config.toml
arch = "convnext"
model = "sound classifier"
dataset = "synthesized solo parts of chorales (CocoChorales)"
train_examples = 39062
time_shift_ms = 100
n_mels = 64
hop_length = 320
input = "log_mel"
spec_augment = false
win_length = 512
targets = ["instrument"]
num_classes = 13
isotropic = false
norm = "layernorm"
activation = "relu"
mlp_ratio = 2
layer_scale_init = 0.1
inner_norm = false
drop_path = 0.1
patch_size = [4, 4]
conv_stem = true
depths = [4, 4, 4]
widths = [96, 192, 384]
kernel_size = 3
label_smoothing = 0.1
loss = "cross_entropy"
init = "kaiming_normal"
residual_init = "none"
optimizer = "muon"
muon_scale = "original"
lr = 0.01
momentum = 0.9
nesterov = true
orthogonalizer = "polar_express"
adamw_lr_other_params = 0.0016
grad_clip = 3.0
steps = 22800
batch_size = 256
epochs = 149.4
lr_schedule = "linear"
final_lr_fraction = 0
warmup_steps = 4560
weight_decay = 0.02
adamw_weight_decay_other_params = 0.01
Rows from block 5 of a small sound classifier, named by matrix and row number. Rows with one number belong to one neuron. Each number is 500 + 50 x the weight over its row's rms, rounded and kept within 0 to 999. All counts start at 0. Numbers have three digits each.
After each neuron's rows are labels from the 100 clips, of 14848, where the neuron reaches its highest value: "responds to" is what is common among them; "peak in band" is the frequency band that holds the peak. Only what is clearly more common there than usual is listed. The data: synthesized solo parts of chorales (CocoChorales). In brackets: how many of the 100, against the usual share in percent.
# fc1: MLP up (model.blocks.5.mlp.fc1.weight, 384x192), inputs 96-191
# fc2: MLP down (model.blocks.5.mlp.fc2.weight, 192x384, transposed), outputs 96-191

fc1.93:510508452533610505539489547583579522456491403476475529474493560492372495516525615509465515456502445527464569469528501549459580508598405385507557575506495478589496566465528483501423539530489480437500481585468472394459509476454519541524451538500543407464491529491537524543593394456469530480
fc2.93:473508522504517462490497502557501532486565436485535457468453425495512487394549489411463551473590518560476480505437506474514482423476391629533487375428366601493497595558484523504488462487561439533580417463468479501463594505424556533540562434518417536455455354433459561460503458486457449454
responds to: note D#5 (64 vs 9.2); flute (50 vs 8.4); note C#5 (28 vs 9.8); note F5 (27 vs 8.1)
peak in band: 1000 to 2000 Hz (68 vs 12.5)

fc1.348:429463481492460469550473436530489444583515477525542536505428527445504523527522462422490527490451482542464562493568504558537440592599511583521574504519468460492459479554453484392531485416516519500333445467418546605514471591545482552503584533409538495490487542442430519463442520440494511598
fc2.348:560555485613422460523447526527436473477492515570520459510439614620498440527498461491445477578485503500454546571405498515526539501539591434454536508470524451478518470558451506567426526466590463570547442495437475495595524439558486528484604429529559505437538462495489579488539539522453485521
responds to: note D#5 (75 vs 9.2); note F5 (56 vs 8.1); flute (50 vs 8.4); instrument: trumpet (48 vs 8.3)
peak in band: 250 to 500 Hz (50 vs 12.5)

fc1.332:570439567411499497487481500482453483506486497412477494538458516415471483424522680493375508504523447566547608523545532514531501590472424542586537524522428468565457437486482557461441532463527497538489452469476481503524544543513524495500431517506534560549540449461538541479486563450459471531
fc2.332:510444491508566571506593521507461516543506543511524576574476498498527487449471495410544565524329474481474455529487499451468496549417446431543476504468529437593594542600525454574448516564510514454428474448555467514513538486526484407429481437480547584504530538574488582504625540561519472506
responds to: tuba (79 vs 8.8); note A3 (50 vs 8.5); note G3 (41 vs 6.2); note A#3 (33 vs 10.4)
peak in band: 2000 to 4000 Hz (99 vs 25)

fc1.3:483430484402500525583506504524593439501528472530539563442447418474445456527573542489457475514501502582497495561512460489505467547503549531543478532521524471463555374478474519501521552527483421380534583561385515444534467487488461527506597515545464485439485530512387474537474471483513534605
fc2.3:513448456439555483541479467446518467485463565497504423458504502521456446496450511575443490502496575529446515482506556461463469457489601512496452507463527618527524466648479462546521495574585486593523436607565490499475522533372489548415545547461546473559456459553396483464477448526547507472
responds to: note D#5 (59 vs 9.2); violin (54 vs 14); note D5 (48 vs 8.2); instrument: oboe (33 vs 7.2)
peak in band: 1000 to 2000 Hz (55 vs 12.5)

fc1.280:533448544419516489597534561466389581539486473447368516551468444590459487536534520512468528445559494576518485498547491536612458601528555393477568538497520520550576515520583627595492507497544479512501457498428533544472520450608453456533492473606495444450491505473484435520475404504448450446
fc2.280:594488563526605533585496439529495389447484567567469527547459553546463533571528461562545336516519418553504544535483572515527446446446593478471518521505535477460437521499402528529602552511483486522490493539528491518515558491454527452430382529494498524490416520515499558498520488511394573487
responds to: note A#4 (53 vs 10.9); trombone (39 vs 7.3); trumpet (32 vs 8.3); note G#4 (30 vs 9.4)
peak in band: 2000 to 4000 Hz (99 vs 25)

fc1.283:494414536634464497514502486549474437522430450606509516496491497454419480525466560531556555515470544482512490543515417537523353528474498587449565549501498524531504456538428515478572526437534452448490400494458527589429511595477481451468552576462480558580365472538443521492412431523465509492
fc2.283:575429484504375407497415614632461523473484531512569531501502455443480496582500526529570425506415453483495495477491441444399529465507535442532507530487533438520477466584534442443600535447518464564433484496489420508466446512427492509568399551484510593473479432461505515503565527497478540451
responds to: viola (76 vs 8.6); note E4 (29 vs 8.7); note F#4 (25 vs 8.6)
peak in band: 250 to 500 Hz (76 vs 12.5)

fc1.99:460501458499509467476468408556460506505433514421506392481519532500452479513548564484538458476440534518688513535588452539526576545434496474521565488458496515480506494472552558483546548532484458507534506510504568449591464435495473527522485422548468491624540449442567513533538399435440486485
fc2.99:529520524433554444483468487465571470499469466531482360503626499448495472610561467461554560488534489443521464451433474552537496484480581434492495554539509570552438432451407516428447554547492579473572508472450464483574445464503532423459609565550549506528496480480448498544581506405511515510
responds to: tuba (97 vs 8.8); note C4 (48 vs 11); note A#3 (35 vs 10.4); note G#3 (30 vs 8.3)
peak in band: 2000 to 4000 Hz (97 vs 25)

fc1.318:573396500444455486427501529449497547415436532544424519548411457428525505486534511452470522529506510509508519468523503426479523590595528470578445516547462552466542544500496566454489502459570481433548528407473496507434543408576536519459533564504501460494482493532522480429527418423486557499
fc2.318:591409475468562519553499557480509528570498507499456503531451545525547437455545466494545438539450462467460512460456572512542534486405647487518466532560525491446522507545497544452550504511442517434608567551449507445398508548387479535603482623492427471481378475467456571462549545490474540540
responds to: clarinet (100 vs 9); note D#4 (52 vs 11.2); note D4 (43 vs 12.5); note C4 (40 vs 11)
peak in band: 2000 to 4000 Hz (100 vs 25)

fc1.101:488488516558449561487550442454650525482568443495510512505558490467506449533480590542521489489555482457582447509518458546622479504565433473471512500518516405484529422483461520469520566458504503420481488545556469428593399529494460508585464550549611479531414408534475499498476548462506476508
fc2.101:598491368507458358439515553449576502589563500514467485445445596479405546443566578508554505558442513532441576488519548500521484534510490540515591492530509493478466456585487471489482511485546456472399507492472471428531503439525543450428333485550517539493527503501432525540454527479513481461
responds to: clarinet (76 vs 9); note D#4 (57 vs 11.2); note C#4 (38 vs 12.3)
peak in band: 4000 to 8000 Hz (95 vs 25)

fc1.7:571494404522439559522524541468550504554510480563439553521450553532516438352567418561505406525588547465523452530510535484378414503457510501542524565513499508468594456535543493509549522411508506551419480455537525565542477496486407566464565514576493510603531477486476518548534528562561477609
fc2.7:601491396437559551473520526409493572518433510491484502503536510407478456493501559504500546592475546509492528542498522578547512528483477546394554546476491436522479562520519478510595500483490515464454339450498402530418418460532516488620600500563622535422441419519502522451575458498537459422
responds to: note E4 (47 vs 8.7); instrument: viola (39 vs 8.6); double bass (36 vs 1.9)
peak in band: 4000 to 8000 Hz (100 vs 25)

fc1.265:596521580543623468506399468481562373510480474531489529474477463508510473564501462475379516526557512529511500603470523551463519441511484509458471455485558475530470485478401441490564489548514473453521507422485505443429547521507411489517594542527504522493504503550565507522474509494503614546
fc2.265:562470564475483553433502417561509523472474507439518582582533448497548485512538492427480449405417516533501527489527543566521413488532496590501453553500378503451501556525558636506510487527497557565558444551434463509532523483435513538460505566522532506538527457542543486531512529574508462455
responds to: flute (71 vs 8.4); note B4 (59 vs 9.2); note A4 (27 vs 8.3)
peak in band: 2000 to 4000 Hz (85 vs 25)

fc1.199:453438517430490556477498503439590419521511624520520613486539535541500438450485489476400526476688498430548502477389584544556434488478505523568495535553504543538565428475538522498500525351442457446515498487516491454453485506462559522462455475610468538476431495502469551604506489468498505555
fc2.199:541572455551441544544452452496449481388464474533491507560478514493526484551524493503514482630493528504489481517542471636497445511475485485448479440447420503437442527548443562411545519448473481458504490490453464521427504541592491412500471594498538512447540520447488534496394551456444507515
responds to: violin (57 vs 14); viola (35 vs 8.6)
peak in band: 500 to 1000 Hz (92 vs 12.5)

fc1.13:511592490465504534439544537545492473487496450460491472521463455501436503601632452517540509511434516430509516484538488565433418489646466561538442445491511561505526504386557531563560528489467439443616451547467469391527502446586523502482518582423506506353433509485505488396540513523465558511
fc2.13:586538519530570411510552499488548640440517507438463514476630486442502550516449531562583536514568515470448481497489418466485526543432483467438560491514495500542507553764430459444514478485461453492508467553475529537417474451451467519519502571393587554523507501478510491472508423527569493525
responds to: violin (79 vs 14); note D#5 (51 vs 9.2); note D5 (44 vs 8.2); note E5 (36 vs 8)
peak in band: 250 to 500 Hz (81 vs 12.5)

fc1.327:547546486512405520506554437533446487485529512400555498583565540461508407466545626538551575470455483558567484543489465445533528551493508487488511466545584502504498535570506580565525437517395471422482482466482536434532409514507516478493445538537538509474373501598485464449477503541448417497
fc2.327:470539582507449489526517445438573521471463486472476512500501525532458474474518486555544522447553522448482503437531528449480483429432521538492488490462418575542513553277466554441543479553495474562521495500511449530500564534432457522521434512457525548477501472422440481584600545390549502461
responds to: tuba (31 vs 8.8); cello (25 vs 9.8)
peak in band: 2000 to 4000 Hz (72 vs 25)

fc1.289:490552442570536474492501427516426513499562447577522556438508525500472483522577503445542478540536558520490482533544460530504559489502535543551502495443522445431501550524511483480508481450441526545419590460470583414552476505437442504492453458484494513511499419450366464488400487494446537489
fc2.289:379514498452465390529464457507532404505601405491526495429444589509536506477490424479335567550554527523523520436464466549415555418524545469579534515439518468522480455499579505448546524475472497569476527474517463460569542563515513538443533475471592544583454523514556505342549429479464519613
responds to: clarinet (92 vs 9); note C#4 (49 vs 12.3); note D#4 (40 vs 11.2); note F4 (31 vs 9.3)
peak in band: 1000 to 2000 Hz (92 vs 12.5)

fc1.268:445447483462570462443544483396532535445536450504509518508460554483561556441582620514552533482457456495448608424426506515568488571570519484560517548505533533488573572482499523326521551468393469488395545456450400570522472594476505522514557485442572543490582570473395466563501543448514436515
fc2.268:510484498572522423494491505529511588548543541546516510617472495498528464552458568503487461477528515531504584540506522468434477479541528423413516490463533550494519465527456473520554530502499502493527509488480475449468583561429538534540463455460509529551334511470484524391469378440619434456
responds to: flute (100 vs 8.4); note G5 (35 vs 6.5); note D#5 (34 vs 9.2); note G#5 (30 vs 3.9)
peak in band: 250 to 500 Hz (100 vs 12.5)

fc1.40:492487553548539501514469505507594460437480486551455472516462462503598567517537517486488512483554558530372452561441457430545503500589513498524509516518378536509448601503635494435507509468469460464416468524515595453352524572467548524523485474504395524509464491528499535475443510584501541534
fc2.40:418421581440509486485614495520542420486527500483509632495539399519413505464487509521517485439530490550486475542474591423471582461566480467506536469600547411507534585376387462500401519475521530538530512523441495494544546539520554519561538494405596413612461487511540448505449513510474515456
responds to: violin (65 vs 14); note C#5 (36 vs 9.8)
peak in band: 4000 to 8000 Hz (65 vs 25)

fc1.305:553462419498474545558493471505588523506463465505549504467472475530463495452411560469462504482540558566538577505472492610510474481565462518442537434485615399481555446404514442564459521383458600502535589506531512414458396500597458496543548630443481497533525477461480541618517472454442447502
fc2.305:503444498517542462461537508492527459557527500456585514422431562499480564432553496403573572484517450455468539508513479476575494485493539419460489556483406525503478495622486424435519533455538541529474512461488465428532434566516526565513583593509463415547538546492514539508426435522439579503
responds to: viola (98 vs 8.6); note G#4 (33 vs 9.4); note F#4 (27 vs 8.6)
peak in band: 500 to 1000 Hz (99 vs 12.5)

fc1.26:454510550495491525480501536418419512585371536432571497506497542436457425479464436462474441471540487534437583518552468512470523510592423520457507497481605635505465515461536573547478546507399468529489569488529575533633407554507559515475514542478497545476472546530500505527469489561515577488
fc2.26:568627499576552484481446575520447485624405495521558440516497443491510496478559493483493532420493448485493520525476546546491416540556519442498434495466431437539500401637493530613513468487555439513411534514538537479462589512452542564531568587485463580484478469574487465471588437444517467507
responds to: clarinet (38 vs 9); violin (36 vs 14); note A#4 (33 vs 10.9); note G#4 (32 vs 9.4)
peak in band: 1000 to 2000 Hz (45 vs 12.5)

fc1.44:505539539498513542458617536516533542518489495458470567400457531495511456507438503421533547513558500497451543466409476532486502494456540543567439512530416562527495574509523439596491339468573587514492548487499466559414528471372489514522497450502432547546526478511479559435539464454516530518
fc2.44:539587498422570593497533530487475497544567545446490495442526603548539525514483514569560394598485451410537556537588462530559526592492499512420587499536547515402520461564563497520485515516543505488467527556526518488574456510615500498504501460530490486531560485547498455561426506526549473444
responds to: note D4 (45 vs 12.5); bassoon (39 vs 8.2); note A4 (36 vs 8.3); violin (35 vs 14)
peak in band: 1000 to 2000 Hz (40 vs 12.5)

fc1.142:519449463603648449503456559541511539443477515572520458470505456474445527488524410507383391513564537581491546524602568474507546583506468423574471457493477491483536555507544449537510465475501509501484456455569441548490472509539440455553490500467514535455535500460443503626536375424520496488
fc2.142:476537463525517548557567490509502514571459463510466519606528459487500516436544508523518481480454509543571532466476483496500511482471442557426538554549405577490408470457475551500579482497528421537457384508471534433508461550525511522640482552571494457456530482478467575531615464522553523477
responds to: saxophone (67 vs 1.6); oboe (33 vs 7.2); note B4 (32 vs 9.2); note A4 (27 vs 8.3)
peak in band: 2000 to 4000 Hz (100 vs 25)

fc1.87:499473406560502529435522481478568475570512616462437487502479480470508658518458523469443487364539524529588518432551509560475505567463489556562468483477515505570458538534535469455558558555489472427609369411561547542416499408528468473575503597500525504540432437447522542440482425564553460478
fc2.87:507509537466575617442472525547480359519636520533540553506487496507499446496517434519438537465471447485501450459555558437575615465457544548460499492532486525499465480556540447458496506532490556560503499563605405474525516456565502424445376569503522439484492586461490522531396405481610526531
responds to: cello (100 vs 9.8); note A3 (50 vs 8.5); note E3 (26 vs 2.8); note G3 (26 vs 6.2)
peak in band: 2000 to 4000 Hz (100 vs 25)

fc1.178:432535502506509607604521488548608464493456516433466470516478515426475499534531525516451408509549473569481457481451508513467502551440463554560512535491533522521501444587477549425543564457520440492572432505555536412532464504562501519554443557540586485534562395515511306530525455487437422608
fc2.178:459559521579593555502591535460480529454553548461473517517553552488451603542526531584543509482497488419562457472563531418495467597526455500442469417485553499540547519498523526405489550467528562530451547466518497460516513497586519617543478508583468574398473517499474375541517523456484437534
responds to: note A#4 (58 vs 10.9); horn (36 vs 6.8); note B4 (33 vs 9.2); note C5 (25 vs 9.8)
peak in band: 1000 to 2000 Hz (98 vs 12.5)

fc1.371:528528440482492461413510417439651506645518518503443434436471473412505449440481581551568509509531505510420543536510504487506498499499540512554461449453475500537490515470486451470515504519546503460599558656511495543445564599403521482452486508515557587500495429577445484511575513544518554589
fc2.371:554498547489505530476478501413514504464489460507480519539432548488499472532417549507515524472415505460540499412537417352521451519567555467528430488512421518536486430621534489453493486435424551506509447537473487527503439420495470505503382433528503556555463494544367424475447529433507451475
responds to: clarinet (84 vs 9); note E4 (56 vs 8.7); note F4 (35 vs 9.3); note D#4 (33 vs 11.2)
peak in band: 2000 to 4000 Hz (63 vs 25)

fc1.20:510477475507437447453545449501543555543402622587502453477475507508557541560475507515460531465565471496512442625450437547588576458485494473501548476482488426488482605491502444529580579434448537528427529571588578361520501487428553510426544533472506447509633470449542555548507456543513468525
fc2.20:403559449430457410502550495507474503565469444447512521520591543459506452496499511502497494508504479505544557417482461530614492519423489594542509406454489432543441505632523516627516486527524500417488496397485476548443402446424556485496557548553478447480527490527491541453581485503512483522
responds to: cello (66 vs 9.8); note A#3 (60 vs 10.4); oboe (30 vs 7.2); note C4 (28 vs 11)
peak in band: 250 to 500 Hz (100 vs 12.5)

fc1.232:509524478560493503552463586437458387410475484609397595491475490445480460541448464516451545409436498523543492513532522470564423562598501538568503537537485457476504433469469601506560513390538484525492599501477478545400429605554455538539537453450555554458442540461569564512510477454481442577
fc2.232:501526404402534404465559462506485417487540444483506503447451501496591487534480552501528442517514517520509528385450427553479527500582545500543579586494554609384495512511539494572504435596464470425509579549557548548525382483468556478449518367511468454475517444552558486435517515563537483522
responds to: tuba (100 vs 8.8); note E3 (49 vs 2.8)
peak in band: 500 to 1000 Hz (100 vs 12.5)

fc1.222:499458557476459545522587472626528513420542517514576556420496491540479467496521536544541452502538532423586534531528497454599573471466548528570497525558531477465580512503540513494477551500439522431535499470508484409551474497521502530569483456511514521516452398569575572461493500381540503585
fc2.222:547464519571508533523591554558476513431452467543504504443505567486499434509520480545534596464523473458411460506463562532537559571459549519401470530515404571529439448410552527529433557418517504487396522453496453515547426549495512551463451546520443490462555525457423538534441548500503494461
responds to: tuba (99 vs 8.8); note A3 (65 vs 8.5); note B3 (35 vs 9.6); note G3 (28 vs 6.2)
peak in band: 2000 to 4000 Hz (99 vs 25)

fc1.381:487506566415531491406596518505580524484484515424601556542526458464556525491557534443475535485450495515567503470432521453490481556554444527452464443499528469389463566515535503445650492635573460432545536513474518566472423480465504500542514507524475546487586405392474521428512533579515473521
fc2.381:436495564461497476461411488420465480499444426465600420473542492521479486532410589469524480611504438530449463435510570563522532531486486549490517485511532484487483469685490534516508556547486544601449542444510520488537510487586504563486381502459459548511484497483479490532439549456551439523
responds to: viola (100 vs 8.6); note C#4 (63 vs 12.3); note D4 (51 vs 12.5); note F4 (25 vs 9.3)
peak in band: 2000 to 4000 Hz (100 vs 25)

fc1.374:435548503509567406525617528487393477489514574428490423469513553498488503559478485544358507406436494520502545539489564546482460499502408519572507482547537457478498564456657495484523586509512631517635518544522464540456508594497443546465455467355497527412506511497488520475456432473560473492
fc2.374:441532527498484429477591564571514557528548436484470444473522535545512563532469436586516504497459537449554499545475469582509463544603404644450514525518458541447493599465465541564477475508489446530444589490405517485446504526526532508441428493523440512515492400526515479457489474546535511602
responds to: cello (62 vs 9.8); double bass (38 vs 1.9)
peak in band: 2000 to 4000 Hz (100 vs 25)

fc1.71:470478528274460479536503584587444502485475499482523501419509525577457545442504554460400455539486512520489532499521522513443506453510427455546518506499513492498600537552524435476575431471517478414460470424522412457599576514485552512419482505501557523584586462416441531543582556544535485514
fc2.71:490543514564476444560480534478478565478513509518487511524554466485388403500531573483447460466532493480560488496486486655508637518527483449487500515494533494574505463635569485442444545524509564394483563560408430440502538467485484454523503526502562511485485598529493548485489519426583507444
responds to: violin (88 vs 14); note F#5 (50 vs 7.3); note F5 (48 vs 8.1)
peak in band: 500 to 1000 Hz (88 vs 12.5)

fc1.254:485470612499394505468450512436461433517493541444501599545471462473518475567499588497512486398399482558519510512603440438524556592464453597545467431551531510586508506516511449466550383398475443602511495581425410540496479533450499448539473533414499473479419538593569511505506505526531510467
fc2.254:497475467527557566467408504594486429498538501507528491453516569582465479428478435495553462526509491522463529528562543555565570531522461586509485512514489426443546483453342558506591534535506496482575529512413550510490500530481503514507408587490518494502461449433552440533562480438471452523
responds to: note D#4 (51 vs 11.2); cello (44 vs 9.8); note D4 (37 vs 12.5); note E4 (27 vs 8.7)
peak in band: 0 to 250 Hz (94 vs 12.5)

fc1.133:554447355493512513491506406479530500590488498471500502519549529444570499480486469503540527522338482464596578476547549538557494454556526519530550445572464569468405592421450513591459505543505554503463440539499469541501468578414575463494485522522531519472514450436547545431431551475523546488
fc2.133:486515552547513492532560542459438527516457561529500470493563478585492514582476509477489557478552503502485535522519525549517575594498601440499550534542522450495494361616552532586506440524521601464548595472510434488595456476487518623413414572502534442490473514508548475429439524483507562502
responds to: violin (87 vs 14); note E5 (53 vs 8); note D5 (32 vs 8.2); note F5 (31 vs 8.1)
peak in band: 250 to 500 Hz (100 vs 12.5)

fc1.353:524494499560520487483571557438548479486555385510477525410466475513482536415428522474505515459586509505657544562515502514510619460457512473478533503474474437499585530483516552465492500509493493456512584511465501476525404475557490542576512499491467538550466485470589500438427489396451488539
fc2.353:565430426472512444511513476508445484397617529427468423411511609454530548497498449500485455513557507445416489451454552496536506585512505515490476601541420504391446516592425587523516460434470411390494487487468486499523510558477406514399417507614566527527487459457475588556504555516398632533
responds to: cello (58 vs 9.8); note B3 (32 vs 9.6); note G3 (27 vs 6.2); note A#3 (27 vs 10.4)
peak in band: 1000 to 2000 Hz (66 vs 12.5)

fc1.123:551625502509530491507531431505567453551448542515491411469508480460537544461506546491470479509622514555526518420424443540418489502396459540438535556484442550472454542523539607423461462462433539421571525511416517487391483442445533480459461498537512524460502423624535518507484507599561525575
fc2.123:508438545556565494491444445521495484488480542477496468434431424412628525555544536381437513532509429428433492561479515501444462545500487471489475488593532381550535563561613491522492421420512458481501600530466517574416531473528611520469524477391561511498530599535443501495350473583589486496
responds to: note D#4 (85 vs 11.2); clarinet (84 vs 9); note F4 (46 vs 9.3); note C#4 (33 vs 12.3)
peak in band: 2000 to 4000 Hz (100 vs 25)

fc1.342:517557564461520586544440466527499519509518463374554536500533484573546423477480474542480518517542463533563542474493500489440526528546523546410498535468445580440498580453583521487489535494514534373500481542501514508539393549449504521473496416510456467540599413384459537465507456454434602493
fc2.342:483452496525443514506464504541519507553460473486546570492520640430520618474470532518517531530565476438508543382468607602419492475536540410529569435477552504534434345502436486547500467566458547584460556543632452460516471519448503484474544481524474554497508515496459523533490465417427471448
responds to: violin (99 vs 14); note D5 (54 vs 8.2); note A4 (30 vs 8.3); note C#5 (28 vs 9.8)
peak in band: 2000 to 4000 Hz (100 vs 25)

fc1.230:498525551534461484523427500469409477479514506481557509516549509409467461441546571542417508531426519552563476544508540434473597490510532557543528543576520498439465546550548423472528431547537541549537552483564498389445498427449491513570575569503498499521488504468459516485629510517425500499
fc2.230:560522469425508475519513488540556522511487547523473446511439473509518484543513524505461625495534573505464514487524469473495553502431569482507500477536472528499572541352511496418519440560404518541432550467484576420514529494522592446462547551495469421564496395439468473555507629411521515419
responds to: tuba (100 vs 8.8); note D#4 (52 vs 11.2); note D4 (37 vs 12.5); note E4 (30 vs 8.7)
peak in band: 0 to 250 Hz (72 vs 12.5)

fc1.18:440466504570506490458476499567474541449464456450433489486568475447473581499499478509484515536553482425524496539453500420548461526562579539415519522487526479388438601496475519445461607567482556433513471574452581603494550411518545541505452441638424466420543530505470475609536422437504451482
fc2.18:506553517539553396493488533486506559474462479583481424448497449495516531436591538472537497546486557578634506538488434577554460556498531444436482447526544565515469579555459496485497572500564460526425457452437430455454504442526522546436455475481508569629494439501506480487495398394450506539
responds to: viola (81 vs 8.6); note G#4 (47 vs 9.4); note G4 (31 vs 7.4); note A4 (28 vs 8.3)
peak in band: 2000 to 4000 Hz (83 vs 25)

fc1.302:474567551474471533523461458391471577543484455446405560500430482402427496523535539479528554517509513468543510516534507510457415538501504519484529585517472544555374523532567462475501491404497424521458439522458501442491538623512530550475522563537440525516422483578500525543419490542536541490
fc2.302:494546407541409555465441549460479587447437493518500501519534398561500479493508501470475549514401456497428562592532521382503588583542473522504518589590452467460482430628502439501686515485556428477536438475440516538453486530462484467564461495500545580492500476563509491548518493456561591512
responds to: viola (99 vs 8.6); note D#4 (65 vs 11.2); note D4 (37 vs 12.5); note F4 (36 vs 9.3)
peak in band: 250 to 500 Hz (99 vs 12.5)

fc1.243:476463535471509558497539469499634522471498467462527486473497446490446444486486421427475515535557526490456473548429478506464507507405513541462556494439472529573593578466527533488390511665507481448605530640433509529508452587516474521515464509451490548457540438443476549482529451475544489495
fc2.243:460439473496417434507466489455487460472460519556462459466477594570516503484512500411563455553570550574520566399586486596501456458576528349549492463371506490520470459666503544435457432373417453472494557508501603413554453501498529522491537487526451541457500472569474513494435491466498465502
responds to: note D#4 (40 vs 11.2); saxophone (30 vs 1.6); note G4 (28 vs 7.4); oboe (27 vs 7.2)
peak in band: 500 to 1000 Hz (42 vs 12.5)

fc1.198:494591584514513450508496461494465490441511482428571518496502525496550535532555505572526507491569491579492506517453498492515507530462494534488584503459527400438525398529432579475518567460441435453525514410521488418430453406502504572508597492484617509539475422516431487537610503479510505581
fc2.198:502504533594515481536436485501538506582461595388567465540557513510474566471579441430386473403529560496456520489482442484508513622487560624469584537449401543422491540531538567458438426547559515503530526466510390580474455437431516424437538480518485528494514494482437502566457466539460526454
responds to: note C#4 (49 vs 12.3); viola (45 vs 8.6); cello (42 vs 9.8); note C4 (36 vs 11)
peak in band: 1000 to 2000 Hz (58 vs 12.5)

fc1.116:444510493506486544498471468479411505471465482437464509432518562567521506521463504452426447493418514485419517562428494513525499512493514457512576497487581439506500527508542529380490494548509518418622521449396475429495508582498452626543478504555499507487589475502587491502585438506523401497
fc2.116:497518382567556444460502556513498559558500505507473472463517427462525518537399513471487528539527512457606553477487504535492537548480475519492689456478482516533577516636537506578545449434511444482449500481499506499581576511481427377426529502487542525518536457481463525507448452465554464595
responds to: note C#4 (51 vs 12.3); trombone (45 vs 7.3); cello (35 vs 9.8); note E4 (33 vs 8.7)
peak in band: 0 to 250 Hz (46 vs 12.5)

fc1.54:485481517499525491560528547634484416675518536461613526487517556389447423476462507467654490530418476559467470470579478509427545458475480451403526518523441562493588570454521440428490601491529456544551464497432508529485490530420476458379468519520617545510440537562432491546481526520476471497
fc2.54:481548467455513521439521528577504540547473457474444472608499561565506460515512461464384451510580506533514491447530453394520526482583542480521468449489500501589402487626550495473363505428506545525574495466444455497445480486484495563465458576458498614557478479494484499482634490498497475514
responds to: note D4 (49 vs 12.5); viola (41 vs 8.6); horn (36 vs 6.8); note E4 (25 vs 8.7)
peak in band: 500 to 1000 Hz (55 vs 12.5); 250 to 500 Hz (42 vs 12.5)

fc1.77:514511544502565482462445520483454514402513469393549536480488481454424521476527596585516477506436533498454453564535481504578454560550486487571433465566485443397522476507478539612509485446550547464548415448494436422485438514527463495468491623640472470501463510564533520486478433450568520549
fc2.77:440558507470521472478492530489471531504516475454598520489394520429501558514464503639464560519511471471550537480484450484494479438464469499457530561446567592510479559421579490599534510555494618577514586498509454486468467530571507408634527500406457412439530627486511449564456435460582523519
responds to: tuba (54 vs 8.8); note C#4 (41 vs 12.3); trombone (36 vs 7.3); note G#3 (29 vs 8.3)
peak in band: 2000 to 4000 Hz (61 vs 25); 1000 to 2000 Hz (39 vs 12.5)

fc1.355:538455516483459547521447550464509466614480537503519490471523426551471485493511515555511509469471514536449500537518447524450462456531537546558511494521480564534425521536497483422544521522553584527503606323491568494385538466493472613500539417522488490553536505484520598517537573470455441476
fc2.355:392550477456492471563486419467437365566505521498447451482495534537471478524510532445432458449489556521489420525503456531469575430470498535447489564604481470493377546474493551500526497444442471544483512539479550525450511366596603486594505572487503537526491441492498525527515501466430476521
responds to: flute (51 vs 8.4); note D5 (26 vs 8.2)
peak in band: 500 to 1000 Hz (52 vs 12.5); 250 to 500 Hz (48 vs 12.5)

fc1.59:478524517536498510553500477511537593417558581565517473563423506514473497382390463564540551477513497520500492546446521547503519408396533474543477471541554494527591494439519566531437594417490549462467458538633475540531488392469532581570505483518495488552486541496510444467495483517529448498
fc2.59:546478499567422455509460491483482538575436487534488569529510619470478588635467517471459538544592512527453510597445487475478491505504532519390465506499484450467432489603450588514506509480442428511443513568528374497569493513526486419485455440537513474488550476512426436484546498512585526512
responds to: clarinet (99 vs 9); note D#4 (98 vs 11.2); note D4 (33 vs 12.5); note F4 (32 vs 9.3)
peak in band: 500 to 1000 Hz (99 vs 12.5)

fc1.200:496499518489431488524474496525418408497507488454482555552468516435388487345448567531513531453432563490507568519457498485505469540516542492466496522476506521547448559530449481423489463422483497551413492508510502540502469596484544477486463588480513470528408528575399527522548481483544518556
fc2.200:520515550558578501485541518487504521515504435518481519493383510564493566536500456446500525466464537502377498485487534436362517496593524387459609544548473504444514377484496458477419437417520527387587543485515512556557528543470464472376417459547508605510487520527534533457571465497548539460
responds to: flute (100 vs 8.4); note C#5 (54 vs 9.8); note D5 (32 vs 8.2); note B4 (30 vs 9.2)
peak in band: 250 to 500 Hz (100 vs 12.5)

fc1.126:536477562424581480531501530519568412542568525530475469424513472487531573506497471493574510410474505548528617472435452512487539541527519578543382526423474499393616454472559569590464536507518457466409456464578543481504474488502517572462478418473459497563492485473458509484467498472480587481
fc2.126:514410467610464535482527519519504506438556580468540440558506561501643535515541472450489548493447496477544536488448579492588480531576509471480444425452491478532563514491412512434429502564469535507524514440603480562531582451507529457473527375508496429602432446515535442500463484426560477396
responds to: note D#4 (53 vs 11.2); clarinet (41 vs 9)
peak in band: 500 to 1000 Hz (77 vs 12.5)

fc1.297:464461534569633433482526585490446445542573432559507458473468511484496467568504468459393507478514508560460419469494395505508437552459592582567508486514441520509495569498610523530471483508518516467547502441529426436441526478536528596495573499422525445456480509565530489531583402482493559507
fc2.297:560522608459516511589410552557489513567509504542472505489436532476565518523566472480519556476496557407548490505521450466437489543480565577550468590477446463429381511558537500567616499472596372511520473496536412518492463452484408507549511520435428522525462441487459525557527568559454502526
responds to: saxophone (71 vs 1.6); note A4 (36 vs 8.3); note B4 (35 vs 9.2); oboe (29 vs 7.2)
peak in band: 2000 to 4000 Hz (100 vs 25)